Weights of a small audio frame classifier.
Training: soap at rate 0.0026, batches of 64.
Rows from block 3 of a small audio frame classifier, named by matrix and row number. Each number is 500 + 50 x the weight over its row's rms, rounded and kept within 0 to 999. All counts start at 0. Numbers have three digits each.
Before each channel's rows are labels from the 100 clips, of 14976, where the channel reaches its highest value: "strongest on" is what is common among them; "lies over" is the class under the peak. Only what is clearly more common there than usual is listed. The data: synthesized solo parts of chorales (CocoChorales). In brackets: how many of the 100.
# conv: width-5 conv, stride 2 (model.blocks.3.conv.weight, 288x192x5, each kernel summed), inputs 64-127

strongest on: note G4 (100); horn (53); note F4 (27); note A4 (26)
lies over: G4 (100)
conv.84:472434538387541488476567543490565505495477455505534509466576486530501500626434440438462509500667495438602572437507473557500472401455441500528441461529456512472442547467503371547476384537529572

strongest on: note G3 (45); tuba (45); note G4 (36); horn (32)
lies over: G3 (38); G4 (36)
conv.69:500545470428560461483482523470500503500463500433560535477557379528539471564467603450565500420525501448572455500500473500534385403474488563535503442527441539623500537404500595482526500531500500

strongest on: tuba (46); note C#4 (40); note F#3 (29)
lies over: silence (57); C#4 (33)
conv.76:462466497437473500589579591541591444587462453521441500500596418395464454500461528563500465527397519500480467595500470526456468511435500430471500546569523468490500461526479554535460622500465569

strongest on: note C4 (44); note A3 (39); tuba (26); note G#4 (26)
lies over: C4 (36); A3 (35)
conv.63:459457459511478507366473500551469475487423467500388517586644541370464500464568548445506500427543567536500500556500539519446549500444599568481476524535500568458476487529469500500545477530494567

strongest on: note G3 (100); tuba (97); note A3 (51); note A#3 (29)
lies over: G3 (99)
conv.115:491448531641472502508545545500575493531543368465594590448522541469518500499501491456491500609519531528439472595603552487527433537564524515546509492466500498413500592547625392500525500490500514

strongest on: note C4 (100); tuba (75)
lies over: C4 (99)
conv.275:485598653535471566461577531607551500500567558534551500533450450478536453444368477424500520568534516524525467522511468566599408434499534500473415530500396500500536540563532433500542500500575510

strongest on: note C5 (88); horn (66); note A#4 (60); note D5 (27)
lies over: C5 (88)
conv.242:476500459488429500542533500490469398542456500548452500591467500598468500467417478637615481443500563525443473498587441562534456615543500500448524539549549464500458500365482541560562500492500500

strongest on: note G3 (100); tuba (91); note A3 (41); note C4 (31)
lies over: G3 (100)
conv.80:479500531500441464593415440500501500435549500453410513569431500448500557500500613493502505495501535522500463551555500425500418485461522535510365514555545582502521449527469607463468501505629447

strongest on: note C4 (100); tuba (86)
lies over: C4 (100)
conv.53:465551520574500495518467512477473500521543548458499520572475535467605458548419557470458500522583656500471443601533530500489362497389535507500422577570500500434500470616500500500497500467560537

strongest on: note A#3 (51); tuba (49); note E5 (48); violin (34)
lies over: A#3 (51); E5 (48)
conv.261:469500424513460592450500559453514464540555446480500417426533554473476364500475474468422465485536527468391500500527432567418541523538579468500500477443471551554500527395415500500567466608520453

strongest on: note A#3 (75); note G#3 (64); tuba (61); note G3 (25)
lies over: A#3 (46)
conv.187:500525527401530500532451380464435565416470528577500500500484476485392462518477509515489610505461468548589500496457548377551460448560572571403500461461575500461551500428457461485480457507502524

strongest on: note G3 (86); tuba (63); note A3 (44); note C4 (28)
lies over: G3 (87)
conv.258:473470427500428538490566476434435481557500542402451354445549476495497501534544537393450463510537445500587478559517530451436527500476473546607541522496384475525582417560523492389595473500500446

strongest on: note E4 (80); viola (50); note F#4 (37); horn (27)
lies over: E4 (73); C#4 (27)
conv.229:597514500517537520559439473461482526486574569548521453495607418477500550498500466529558520462443314483589653455472555500500579464500524541505457500521536433460533493551544471488420387459470518

strongest on: note G3 (98); note A3 (89); tuba (64); bassoon (32)
lies over: A3 (79)
conv.215:500542595459500500500537452455612542545553500500500500428471541456535500573448500539500500392532604543482617521500525352500505458517546457454468523530493500427470500488450577387461562451500469

strongest on: note D#5 (94); violin (53); note F5 (29)
lies over: D#5 (94)
conv.151:522465538500440500544436483461500482500465454449570500490476505471500459531500678426482500450500576522459473481500548543468469552544533395592435514565500461476410534463540529714445507444465539

strongest on: note G4 (66); clarinet (41); note F4 (39); note C5 (34)
lies over: G4 (58); C5 (33)
conv.259:531538457504451543522500578495604469539611519437574421452471508500462497500496500500500416465534528487513498470530543512537384512542477583435460471534542476489416510500478558459422468457452472

strongest on: note A#4 (94); horn (66); note C5 (32)
lies over: A#4 (96)
conv.285:458514433430468500501481537476471538406586500465531564452494586523478435500485401500445492564509436468407547500543525594614412499500457432582472506454468550560461463593500619500459500500565463

strongest on: note A#3 (34); note C5 (26)
lies over: silence (100)
conv.2:533496591454519463522593500500470500407453520552500580438543451566460527500422457440537527463557500470443456601511541500461488542397465500425479567416416437541601500539464529521463477500500561

strongest on: note C4 (100); tuba (99); note A#3 (36); note B3 (25)
lies over: C4 (100)
conv.203:540507475439513511500532486416571445498500500531468564500500475511500475513458455428522440565468420436500542505519424526535500467526524468563506500396521546458533500426401500500523523403522566

strongest on: note C5 (51); tuba (38); note A#3 (38); violin (35)
lies over: C5 (59)
conv.276:522615399479540455541500590522471514565637460503463545556497463522475578561441468538500564500457468587537551560472500500642528433460496464379523500495435446481468552475490570487518469542548519

strongest on: note G4 (65); violin (43); note G5 (35); horn (25)
lies over: G4 (65); G5 (35)
conv.16:550500640465552456482475469492540500450482500500589500470559500468467508525435500528469440543497475467560500424445461529500673466415568634435520430500500469500556510500500456574467524479542534

strongest on: note C4 (100); tuba (87); note B3 (31)
lies over: C4 (100)
conv.20:530500615525468547487500565565434474518438651521427450500524428454545522476471459430500528461500566533440471533513500380421522471500500455500459601477521579500500500549487567500474529527500470

strongest on: note A3 (88); note G3 (79); tuba (78); note A#3 (35)
lies over: A3 (74)
conv.56:449412602502460467500533500530531595536433500492456512562500539380429577594547436573441583500493500470530515534525491572537500500536434497477446504488531453533523500562467530468500500439500535

strongest on: note E5 (71); violin (48); note G4 (28)
lies over: silence (100)
conv.46:488448525520604500500436502536439500500552500473354380544500544443500523557591500459452526393530456479570479416466552478465500441500535552420529548528500540601520576656500500422465523469473655

strongest on: note D#5 (84); trumpet (39); note C#5 (37); note F5 (31)
lies over: D#5 (84)
conv.37:461463529578542476456451584415500550569476531490495533466558516473484500531524500500551530522467436554473430502539500485526474558500447516395419540529439496500500530458550532587555418374471592

strongest on: note D5 (100); violin (78); note C5 (38); note E5 (26)
lies over: D5 (100)
conv.61:563471637578451492475442500507490539469521544529562461500500452500500394491523521478492469451396475576621500415472500555445488411492593430558590598504414511442494525464521475500482525524557531

strongest on: note E5 (82); violin (74); note F#5 (25)
lies over: silence (100)
conv.156:602500589458477500438437500539561500561634440410492508491522404540494480592538551518405543560377500500396555550503596451535622560500425532547500594475500529512521528506556476500455422439529591

strongest on: tuba (83); note A#3 (51); note F3 (46); note C4 (39)
lies over: F3 (41); A#3 (30)
conv.18:530436452553518500489547521459500528558483471536410521500456460412607539586522503475500500556544600442525488513500500462550470501470519459424495494518500575452510414526538470477473517552504421

strongest on: note D5 (99); violin (96); note E5 (28)
lies over: D5 (99)
conv.92:466545429574529467500523548501514445550539500493475533539602500500457448557389456554512531536501541391535500510500516508500500541453536428500577542471500421432540454500470472650447522500505500

strongest on: note G4 (100); horn (53); note A4 (30)
lies over: G4 (100)
conv.107:500435489500479497445553566500506525542525504424500432500500500530540500519500556522499443573583406471542478463568476500459567451551460431500500550440536541588472532475477492565500405464529533

strongest on: note D#5 (99); violin (69); note F5 (31)
lies over: D#5 (100)
conv.14:548553500529500525461475457467492504441456546417537500461502625537379434434402501522563540450408476594551478500520629595500487500543500523523478500623610500472404493574492579538441537500473500

strongest on: note C5 (100); horn (79); note A#4 (34); note D5 (27)
lies over: C5 (100)
conv.248:426555529505536430528465532526461492517468481556486545522500506500524500603423393531521469423481592577503482465468600546505500500513490500474610647537427467568500568467502530533527430500500512

strongest on: note G4 (52); tuba (46); note C4 (46); horn (31)
lies over: silence (49); D4 (27)
conv.131:520500458515522411523459535586421501453577526451554477553500478373551500516500536471500479521465500527521407412576546500500467492484455528500440530544453453555500409521567537451417494546455500

strongest on: note D#5 (99); violin (62); note C#5 (49); note F5 (36)
lies over: D#5 (99)
conv.8:551422564523500386476516478456530615500532574434498523475471500504534462558568465461538533474506574556471500540500489476516500478520575389492539661568417571516476464484536386474500500497526497

strongest on: note A3 (98); tuba (94); note G3 (55); note B3 (40)
lies over: A3 (97)
conv.10:555500529462500463543473471410473606584440597516484545463500526645417465533428542470442546500500424500500500443546500436460524531557466424500542552523500504589451500500500458459517457547500454

strongest on: note G3 (98); note A3 (50); bassoon (45); tuba (38)
lies over: G3 (98)
conv.192:481470467557393381618500457461516501592454577456476473544489520540492549418462534537606463537484509523500570585578428529459461436450473620439534500418510537525471500576536570439444477500542515

strongest on: note A#4 (84); violin (64); note C5 (34); note G#4 (27)
lies over: A#4 (84)
conv.260:558500534500468579502532508541446608386459550541500527497562500566407490466524516435453435525473474477513500500477432488507534476419461464500500468446577576528552554538560436473529459557511456

strongest on: tuba (61); note A#3 (61); note C4 (49); note G#5 (36)
lies over: A#3 (50); F#5 (37)
conv.205:500500479499514485501500454607520502543441504577559532549423513564564543500496555466445538446569426541498466594553555487500528589576464461613471500439527482593500551555543526462541426568537541

strongest on: note D5 (100); violin (100); note E5 (31); note C5 (27)
lies over: D5 (100)
conv.234:500482472481528406642500452500500495551515442460562500422548468430464511500497497423502529478568583474576476500415475472500562453536467481531472484559410405587545437466520476566488487441500574

strongest on: note D#5 (99); violin (70); note C#5 (35); note F5 (33)
lies over: D#5 (100)
conv.38:489496517502532515523441443498541504474500501456553518500486565569462433467500468500500480500464538561550500568401561549500585475581588500454439584636476500458453504467649481525500461526386507

strongest on: tuba (93); note A#3 (93); note G#3 (62); note C4 (58)
lies over: A#3 (93)
conv.232:515472500509562526432510520568470525495494506512561628462521500481555480483487566452468594409525488500584466555500500576528531520416479506559540369502486651534483523447402483475479544558605476

strongest on: note D5 (100); violin (88); note E5 (28); note C5 (27)
lies over: D5 (100)
conv.198:450473588467475465460485568526500546472538584447476477446574507519453507469500477426586465401431465554570447550508507558531476500500539512500527630515466500529545416500542534498458454500533428

strongest on: tuba (93); note B3 (74); note A#3 (50); note C4 (34)
lies over: B3 (65); A#3 (35)
conv.82:523477526539407464458539500550500534533606500627500551459428474471567459595456475471438569500603546528470507474459611523500553575506466488557521539500527559473432531479463588500570466500525408

strongest on: note G3 (57); tuba (44); note G#5 (42); note A3 (26)
lies over: G3 (57); G#5 (43)
conv.47:457535526500475524393420500456483467494482347440439429500462552477532535442553481564500512466376471547418560679500500578420533570500522526506492492580526460501463550573427474472537459482443500

strongest on: note E4 (100); viola (66)
lies over: E4 (100)
conv.68:541587567434466500460500500500500493444475463494538576445538534426500574461575453361388441497454468473468562477476500448503594469451500530512523499500578510571530455470550472488434459506466500