Weights of a small audio frame classifier: widths [128, 192, 288], 700 steps.
Rows from block 3 of a small audio frame classifier, named by matrix and row number. Each number is 128 + 32 x the weight over its row's rms, rounded and kept within 0 to 255. All counts start at 0. Numbers have three digits each.
Before each channel's rows are labels from the 100 clips, of 14976, where the channel reaches its highest value: "loudest" is the band of the loudest frequency at the time of the peak; "top examples" is what is common among them. Only what is clearly more common there than usual is listed. The data: synthesized solo parts of chorales (CocoChorales). In brackets: how many of the 100.
# conv: width-5 conv, stride 2 (model.blocks.3.conv.weight, 288x192x5, each kernel summed), inputs 0-63

loudest: 250 to 500 Hz (93)
top examples: note G4 (100); horn (79); note A4 (32)
conv.225:116117044147060093160105128127128128101106069106144193109130194140128150098150130107150109092108090094102128110134146107138128134106169153125128143080162152087147134097128128169091160092154143

loudest: 250 to 500 Hz (95)
top examples: note F4 (100); note D#4 (36); clarinet (30); note G4 (28)
conv.200:149182125128159088116116165128113130060124128106128124136125103159128140112143164106103121104128128184166128145204093147168178128118123144112059066082197108137105141124065113128168107166095132

loudest: 1000 to 2000 Hz (71)
top examples: note F#5 (100); violin (86); note E5 (40)
conv.217:148107145128082128148108128163104128128138101152145128072073102074062152128073183090118157159112198149147128171076132182128178105090111094105149208111151110156106163145131148111113088163121091

loudest: 500 to 1000 Hz (98)
top examples: note C5 (99); violin (50); horn (45); note D5 (28)
conv.243:128079131128084140052112128066191128184113148225146081167191168052206078128114125143128128088092114147103108179145131128111142145105128129181128128104133144148147140143111128148113083128177152

loudest: 1000 to 2000 Hz (42)
top examples: note F#5 (72); violin (68); note E5 (33); note C4 (28)
conv.180:150133156128094128113106112128057145146102134128111091101109137138172047117144147128128176146170150099178151084075150129108101110128111099144130230136136087214085128096103151141128150145153159

loudest: 250 to 500 Hz (100)
top examples: note A4 (100); horn (68)
conv.99:110128164091151147137187125105129176121145145128128163148113088104099100153172128128153181099145111099126046128120060148164140128122130165172128071113128146085158143086116163162075082119118128

loudest: 1000 to 2000 Hz (36)
top examples: note E5 (71); violin (48); note G4 (28)
conv.46:106128150147154061164129165105154128143095127110128145110140071077116167128100137172152104171142128062136168094075143101128113180102141177106164130146162103123089172124164130142150128130118107

loudest: 250 to 500 Hz (82)
top examples: note G4 (52); tuba (46); note C4 (46); horn (31)
conv.131:185075109102107094118109156128119156155129181114102156151128128128161109081101137131131138128110090201108128128152107129091084154172153092187128106118172191148174169128169144099128141139128210

loudest: 250 to 500 Hz (96)
top examples: note F4 (84); clarinet (60); note D#4 (60); note G4 (25)
conv.49:128150142177080110128097161089136131172146078131148127128074128151128157088057117105147085103173137118128084101160057137128147158151089132110170128147128165178169128128119094128183097128076134

loudest: 250 to 500 Hz (92)
top examples: note F4 (100); viola (40); note D#4 (28); note E4 (26)
conv.43:128128113182182128180083125014083089108108113139108105101143128152109128189137128113077120104192089106128128155180101128254177127086146103142128133128145147128128128128161153117121082154150128

loudest: 500 to 1000 Hz (79)
top examples: note A5 (100); violin (77); note G5 (66)
conv.149:114128106164145189175153084142151143157143126086128120128102128073115128120111123109156156128109112039144067128079124112133081116115178115128128113089128143128114128084095144128123158150077113

loudest: 250 to 500 Hz (82)
top examples: tuba (50); note F#3 (47); note F#4 (43)
conv.126:144122128141147077081148079174097122152128095128104162144139128119085170105075128125174146108162159163169107109170087080071181123102108125115107153128131164070127107156129140128158069148155180

loudest: 250 to 500 Hz (81)
top examples: note D#4 (99); cello (52); note D4 (36)
conv.117:121071104161112134116128151152158128109105195102128128084169079153130149107146155087112145108096128110107101110100128060128128128128083068059128086110190193091112130128143104126203086128192157

loudest: 250 to 500 Hz (82)
top examples: note E4 (80); viola (50); note F#4 (37); horn (27)
conv.229:170161175128097083161103126203154128147102113174091064100128107115151128185172167116105193128075104166128138093115147128113097120133112108203106198144100105140106128147140128128095158092082097

loudest: 1000 to 2000 Hz (52)
top examples: note F#5 (100); violin (70); note E5 (50)
conv.142:128108128145050128128115145112180079128082141128103111111128106099098128150109069167143128149152128128122142146128108242108220192192172151112096156123170097150119113149107122171132154105164154

loudest: 250 to 500 Hz (71)
top examples: note C#4 (96); note B3 (32); trombone (31)
conv.24:103100113128103075151116106165182108104149098096142130201069112112128089128094128169159172123162078102175085163143111202096141111102155128149106177062116128108146164086096227104128096110110119

loudest: 1000 to 2000 Hz (72)
top examples: note F#5 (95); violin (85); note E5 (40)
conv.133:084128112083128101128153152098150086080100128088113127128144144114091083136124149084146128125085128154176143196171093086128116187080177180088080187109128105212128165161149106145163108160086148

loudest: 500 to 1000 Hz (66)
top examples: note F5 (92); violin (81); note D#5 (30); note F#5 (26)
conv.28:175100177169128139093122086128110096027148173109128127223089099148081083168104094128088175111107147161157198234135145128085173108168151144096123145111128143128147122076121096147161111128140198

loudest: 250 to 500 Hz (73)
top examples: note D#4 (76); note E4 (35); clarinet (27)
conv.262:092111137190153097112167128092153069105125107092094093132128127146135183122128128103098144111128091194112128130104156047140105111088111114208185128113111171109111099229110128155147102176157078

loudest: 250 to 500 Hz (99)
top examples: note E4 (92); clarinet (53); viola (35); note F#4 (25)
conv.189:150128128128146097114090163151103117145071128131077112112105128110128137128167174146115081112171180131128130128104105089127150128128150158128128144110127143086079128190190114128110082033148093

loudest: 500 to 1000 Hz (66)
top examples: note A5 (87); violin (73); note G5 (60)
conv.173:146121126177151152143153153128123128128102128079154160198104186128119158128100128075131115164108190165146068147194156078079175172137160070150114114127092191102112162166175101128146186158157160

loudest: 2000 to 4000 Hz (29)
top examples: note F5 (100); violin (100); note G5 (33); note D#5 (33)
conv.178:142148145128150128062122057168103146110128099183158128096104199176082145132108128151175117128148132160146111168128128107162128158102164157128153143111136128129168094092117177144156046157093129

loudest: 250 to 500 Hz (79)
top examples: note G#4 (83); trombone (42)
conv.71:082128128103154150193122158150094076092102108128128050177118078126164093100046170149152156137128128126128062127128141133160128107128128162153152153142128107125128128158130051143042139142128106

loudest: 500 to 1000 Hz (56); 2000 to 4000 Hz (31)
top examples: note F5 (100); violin (93); note D#5 (40)
conv.90:139151142159130163128124091088105153049163147189128139170082149123128100123128126128149159128107111166074138194111112147158071089092132146151083176069130106097066089144150157114106149128089107

loudest: 250 to 500 Hz (68)
top examples: note G#3 (99); tuba (62); note F#3 (44); note A#3 (38)
conv.110:120106090110169087088070155090184150128149128128102128098195213128105128102104175184141077071155093111148128102146121172142128107153088129157089135098128147128085149128112164145175101147085140

loudest: 250 to 500 Hz (95)
top examples: note G#4 (100); violin (45); note A#4 (32); note F#4 (31)
conv.140:103147083158128114098150153088155128160128157128149105143153147201128174102128117099157130099146110119165153128071153149151170205089148134170156141180141128152053100098091148143128102134098128

loudest: 250 to 500 Hz (91)
top examples: tuba (97); note A#3 (93); note C4 (46); note G#3 (33)
conv.100:111161172176065128192128132101150102101108085112113175155104103217163192146159128145120128106127116110108087211164144128134148102094128145185128133121107128102086128179062138161128082102106128

loudest: 250 to 500 Hz (90)
top examples: note A#4 (94); horn (66); note C5 (32)
conv.285:108125177160058092128144128147128141114145123100088121050087130063128128128074164090154108094128128089105107154144133073179101158128076091106102158162105145135146128128093124075155162128160140

loudest: 250 to 500 Hz (87)
top examples: note G3 (91); tuba (85); note A3 (41); note C4 (28)
conv.5:157098147103143128160128128128110095128082196159130173128094128102082128175128110096116111121140102080109139137132104077088093155163128077128134096149136216189128079150110110050133126128137126

loudest: 250 to 500 Hz (67)
top examples: note B3 (91); tuba (57); note A#3 (32); note A3 (30)
conv.195:106088136126111094181131097118128112094115107154071126112105159116122159151126160106091162170128128067058128195148140086142109091125105078102128063128091118103128145128209183152128128066116128

loudest: 1000 to 2000 Hz (52)
top examples: note F#5 (100); violin (81); note E5 (42)
conv.169:144153135146151113130128155128133128152113128128170103148110064070111177147148100135104099170101255093074133144099110203092157178096146128128112185128146092110181157083158099139160201128126129

loudest: 500 to 1000 Hz (76)
top examples: note C#5 (91); violin (60); horn (26)
conv.91:072150125088161128103123128127143176128128146161133083128128114128128128099089116150129135149172154093169101165196103104128120106103114155087168093150154128098088080069206089123153144118088148

loudest: 250 to 500 Hz (90)
top examples: note B4 (72); horn (62); note A4 (58)
conv.279:043153199186060140128147154126098158097080128103122128090128104128143128090121156162128143103128130152119128112128127138102159067103109147153172110142062126144126128164108126160111190128109098

loudest: 250 to 500 Hz (78)
top examples: note F#4 (80); clarinet (39)
conv.134:128097128128143107168181128146159082107145115132171174128074107108180110125152128121151141149144147142097081118141111109081128142128128098146158065109149167128101107087128069121079149128128121

loudest: 500 to 1000 Hz (93)
top examples: note D5 (100); violin (82); note C5 (37); note E5 (32)
conv.256:159103155106147116093128115098065157128101207140167097095145101094151111164115110084106156140128105128165129149128147157128112101218129113110147128128108142147063128144128093128128170128133052

loudest: 250 to 500 Hz (87)
top examples: note A#4 (93); violin (67); note C5 (38)
conv.85:102154144150098133073127098071102223158113129128148131126128128110128167152177128113145120109215089097107084104147202111110128128087146128143164147128112156063067154128128128122128128147148095

loudest: 250 to 500 Hz (94)
top examples: note G#3 (67); tuba (60); note A3 (48); note B3 (28)
conv.94:128128128091192128111128128129128128091128128128123128135175101134128160073146094110128112130146145096128099103108098136135148141157074155155144152101182107090170111105076059128140109156146184

loudest: 1000 to 2000 Hz (44)
top examples: note F#5 (100); violin (70); note E5 (30)
conv.88:089162141125099094100113085151151172115064128154146159128215128145152111149111085163100092118064128100095128124111064084129154110110175116106104114139107147177110139135161078158151153127128194

loudest: 500 to 1000 Hz (86)
top examples: note C#5 (100); violin (91); note C5 (28)
conv.254:128097084128108111128103133084075128200148128152147144128164100106189111141117128127128182128128078222147149168168144095128111116136170108116146208143128113108128094216072115146159104101101088

loudest: 250 to 500 Hz (90)
top examples: note E4 (97); clarinet (58); note F#4 (36)
conv.113:111175202165142142146096111148123128114193112156166153149128146173095128129123211124135107098080099065157082080128158116102120170180091128125106133168115215127157103183130134132128096114166177

loudest: 500 to 1000 Hz (82)
top examples: note D#5 (84); trumpet (39); note C#5 (37); note F5 (31)
conv.37:152115083096153131164124111105170086152171163128137128149110128167128098135128142207108095167096163149161102113088145126106206164086072063090142122128102104099098189144128122112123102026161096

loudest: 250 to 500 Hz (100)
top examples: note G#4 (100); violin (37); clarinet (30)
conv.26:113111100128128068168089194128128114123091128160128127128148071113128181126128173105105112103081143069171165106131085128141148161151118154175088108128196081152168128169112144106084128090152128

loudest: 1000 to 2000 Hz (37)
top examples: note G#5 (69); violin (39)
conv.122:180132128103128175103128083171151162049140170097061092097115104157133128128131128085125092181181154128073185208096128160128144105137128146128161108122129135087128176114150124128108151128128124

loudest: 1000 to 2000 Hz (73)
top examples: note F#5 (100); note E5 (44); clarinet (37); instrument: trumpet (29)
conv.251:102104091153128083128128091153100143125175128072143084164131111163122124143128142119106140177110162107127152181101075145100128167146167069176079129110128130128147057079216111174151128143145128

loudest: 250 to 500 Hz (66)
top examples: note C#4 (98); trombone (44)
conv.87:100150193128090105128168172148150105128100114166113073128214105068089128088148153172217167109074159128150128146128131100128121128152117128110159129128100074134127154089059128128149167128102105

loudest: 500 to 1000 Hz (85)
top examples: note C5 (88); horn (66); note A#4 (60); note D5 (27)
conv.242:112118105131018153128091145100137111161130086134157132107126153097128114105174145177128107129075102133091175065117148135097156134077109165150128101120129128114128078101129128046100156128128156

loudest: 250 to 500 Hz (87)
top examples: note A4 (94); violin (73); note B4 (28)
conv.196:099162128106090110128157050129148098148170093156154082102093115101169171128125144179099164174133128128206128073134099128193108147099074154140130123127128101089097149144179151156109199151077134

loudest: 250 to 500 Hz (90)
top examples: tuba (56); note G3 (50); note G4 (43); note A3 (27)
conv.227:130158128128081140141070146128128155192147147128117124128152121120113142128151133148128128163111058110142182112141095100130114158128124109125116124065126123128129100098180170036071149111107128

loudest: 500 to 1000 Hz (82)
top examples: note C#5 (97); violin (79)
conv.129:102146154150183098138092159063128154124101128166164169183077096156178144164111122097104203108128102167141144128128191158210123101227128153074130079147147144128128008128103103040143182135147091

loudest: 1000 to 2000 Hz (50)
top examples: note G5 (99); violin (99); note F5 (35)
conv.6:128142070127156222128152179172128087128114077099151128164110164138128167158182111083146112167149128090129162128162050098146128150139117156179096107196159146142130128159059119102132096106127128

loudest: 500 to 1000 Hz (56); 2000 to 4000 Hz (29)
top examples: note F5 (100); violin (84); note D#5 (44)
conv.277:133128125133114128116128128143118115116151114130103128146152128127105093125130128161128130131143140131109128235194124075133084108128145150143162148115108118095142153107086110112189114097154140

loudest: 500 to 1000 Hz (61)
top examples: violin (92); note F#5 (51); note A#5 (44); note F5 (36)
conv.97:113128110128111053128128149128093136165071101176167128103128141118110166113123081128073139155064166109113117130128229140133168162089105116110106216098108107126148128075146128187106132134128067

loudest: 500 to 1000 Hz (53); 1000 to 2000 Hz (46)
top examples: note F#5 (82); violin (50); note E5 (39); note C#5 (27)
conv.143:110151128137175107128128190128206105111128136128106134128128128128128128175154128196151083145191154175123143241143160112128163091155204128158126128180128067229128151114149128142128144145108116

loudest: 500 to 1000 Hz (95)
top examples: note D5 (100); violin (88); note C5 (29); note E5 (27)
conv.257:145112109128124128165128106106160089110186084128157182103106149084147104146101128214150180171225143120128103122085091108099174133175101201128128157128153107128128117099107128177102109152055124

loudest: 2000 to 4000 Hz (46)
top examples: violin (99); note F5 (84); note D#5 (29); note G5 (25)
conv.224:169190151157187128153115116182113154196185146109173145131095128160088137151128128105177074112112111138128128152134128110158122080114128141128128154130128108128128128144211105124121128139138178

loudest: 500 to 1000 Hz (96)
top examples: note C5 (95); violin (57); horn (33); note A#4 (33)
conv.72:128147128102104128128109113085186113116142117146128060125221133149090128151172186161128100100149074145136128106185185128143090128107130147074140167179148111117175123145069075141128111123091144

loudest: 1000 to 2000 Hz (37)
top examples: violin (77); note E5 (63); note A#5 (36)
conv.60:164096090099090125128112128067157174167163095176128106083101045153125141091128157156144128083187144144128138128113175149128128141072145113128180128156128146064201102157128110215128209128127151

loudest: 250 to 500 Hz (90)
top examples: tuba (100); note A#3 (97); note A3 (31); note C4 (31)
conv.79:179177146134189155070164161126124170150133059124152135185110180061111155105160078128128110154147128140110160185098128128078106143109142128141117153180112096191126075196113093142143128136104117

loudest: 500 to 1000 Hz (71)
top examples: note C#5 (99); violin (57); note C5 (33); note B4 (30)
conv.170:200128167128151146100086208101153165120122116128106113069145128128128185124104165095114149128201128192120078181117150131146128141128208165148103128128113087143102144089123144083088131128110094

loudest: 250 to 500 Hz (100)
top examples: note E4 (100); note F#4 (58); clarinet (49); viola (42)
conv.265:126109157103128096168126128114105133107171141128107122115181128151175183075150146218152157106123155151108182145165087111128128092146151114189109128108094106099101108125123149091194164087111149

loudest: 1000 to 2000 Hz (60)
top examples: note G#5 (91); trumpet (47); note G5 (38); note F#5 (33)
conv.153:079188128128144190115165088109114144083128109091128057131145110106158112128110138067099056131134128202145169163104128120184118090105131128088150104128106151147080155128128107134114105128158124

loudest: 500 to 1000 Hz (91)
top examples: note A#5 (99); violin (50); note G#5 (47); note G5 (38)
conv.81:128146114175128140055197108176140142106122142102051101163094148121104138140120094100141094151167161155124170092146175128116174072027131124129145094107128107128111147113211079166156128069133128

loudest: 2000 to 4000 Hz (30)
top examples: note E5 (86); note D5 (76); violin (34); trumpet (32)
conv.127:101100097166152111075084128155135105106183128226106126128106162151125150128128242139098144164128128146113074128100186128107128124090113108141123152129128111143101128196128176128120142054149125

loudest: 250 to 500 Hz (92)
top examples: note G4 (100); horn (53); note F4 (27); note A4 (26)
conv.84:128151108128151124100055109108096109154161168103143166091160147128124168128112099081183128128143143151152174103154098109146144131103123150104128105111132183111128145109179130092128128148108138

loudest: 500 to 1000 Hz (96)
top examples: note C#5 (100); horn (86); note C5 (43); note B4 (33)
conv.193:146107128144092144128095210105090202145128127176127103146128107067118150153030163090128112119147149216189128099111128148133151054128128137093161191128155096128147137111128172086128112163106124

loudest: 250 to 500 Hz (98)
top examples: note A3 (47); note A4 (45); note B3 (27); note B4 (26)
conv.44:104178130149138113047132116160128125162087136128128069128128065179076108128128128128144128127108128128097150036095090174113095150136128128065124109156102147128112128062101153128128098199181113

loudest: 1000 to 2000 Hz (46)
top examples: note E5 (82); violin (74); note F#5 (25)
conv.156:126175169159094145046162125186142128064049092128115116119142147104104082114145168081131068137128198114128128091121111117113148128128128146162125128152159112111114107141160145138161128105147146

loudest: 250 to 500 Hz (72)
top examples: note D#4 (99); viola (32)
conv.183:094103093141068182128112142157128210107156105128139190118144095173124169095128108130128112105142168103083076128102128128129164128148157062186119149164081165148128107125159115188107128147128091

loudest: 500 to 1000 Hz (79)
top examples: note D#5 (94); violin (53); note F5 (29)
conv.151:128180118150128125098123093128125128160128173066128128157159099094125113056131176109051167109177137116148109095104106127128163134128147116106115145149128118148152115166092138106108091139141128

loudest: 250 to 500 Hz (94)
top examples: note G#3 (100); tuba (91)
conv.31:128110078128144143128146173086115162169209161097105148128105148110114156099102157138137131101106100151103074124175100128154107128183108181128133164109152128093162090088128127149146094168117133

loudest: 250 to 500 Hz (80)
top examples: note E4 (81); note D4 (49); note F#4 (36); clarinet (33)
conv.11:164102122128044093158084147096128128128160149121136099110159156128150086080146089108105103090128131183165164128128101060136145093114173148115089127127128153181152113078128160105164066128215165

loudest: 500 to 1000 Hz (68)
top examples: note A5 (90); violin (87); note G5 (61); note E5 (26)
conv.120:124096151128120134110102109101096114071158128110102096192165144157088128128114086128111129144155114128089099095165123128110227111093162105128097172071128103087085060154128097128128187148099115

loudest: 500 to 1000 Hz (94)
top examples: note D5 (100); violin (100); note E5 (31); note C5 (27)
conv.234:110141115194116082128106097116206128128044115056112122144158146102163084095146166140128172190046165128128135081102103143165154156197117101128084128128153187110120096128113133111145101105182135

loudest: 250 to 500 Hz (93)
top examples: note A4 (79); violin (36); note G4 (29)
conv.179:083128145128128114244128084135128128085160132072167169128054083090146202105092088128128146150104153106103161147103128128125115180142148115134148167163146108108079066128147108125145141128114125

loudest: 250 to 500 Hz (87)
top examples: note B3 (100); tuba (74); note A#3 (30); note A3 (28)
conv.34:097163151163128147151110104079103128076087184128115144111152106128115153097114079167103109061101084128128140182123122094067102062117096145108127095147149165119151111128155128197104201128128146

loudest: 250 to 500 Hz (92)
top examples: note E4 (84); viola (62); note F#4 (29); note D#4 (29)
conv.209:183128156133130166149142146128110128143131125090073110128141128110073111128150127129109126082145077087092142101178128128136107121107157127146108145128103076153209160150185141104091039128099119

loudest: 250 to 500 Hz (94)
top examples: note G#3 (100); tuba (89)
conv.264:107128128114108065085050142128163148101154112103166158183147128120128153075067153156127083106109070156164128143169128081128128080153077161159160153155128128157198103132120148128083160128153112

loudest: 500 to 1000 Hz (94)
top examples: note A#5 (100); violin (50); note G#5 (49); note G5 (41)
conv.207:131127128146113124116240128111160144113113150102152118104146124147090149095043111078128128144159073112116169141081174084173123112137148140109115128128102128128128128104195169176202153110124000

loudest: 500 to 1000 Hz (55)
top examples: note C5 (51); tuba (38); note A#3 (38); violin (35)
conv.276:172075106154093141141099128141116121095084145179128095167127182108178158159127105179156127150128082127146174128077096202093128112134158118135129128139128118104117128102125086141224147128093102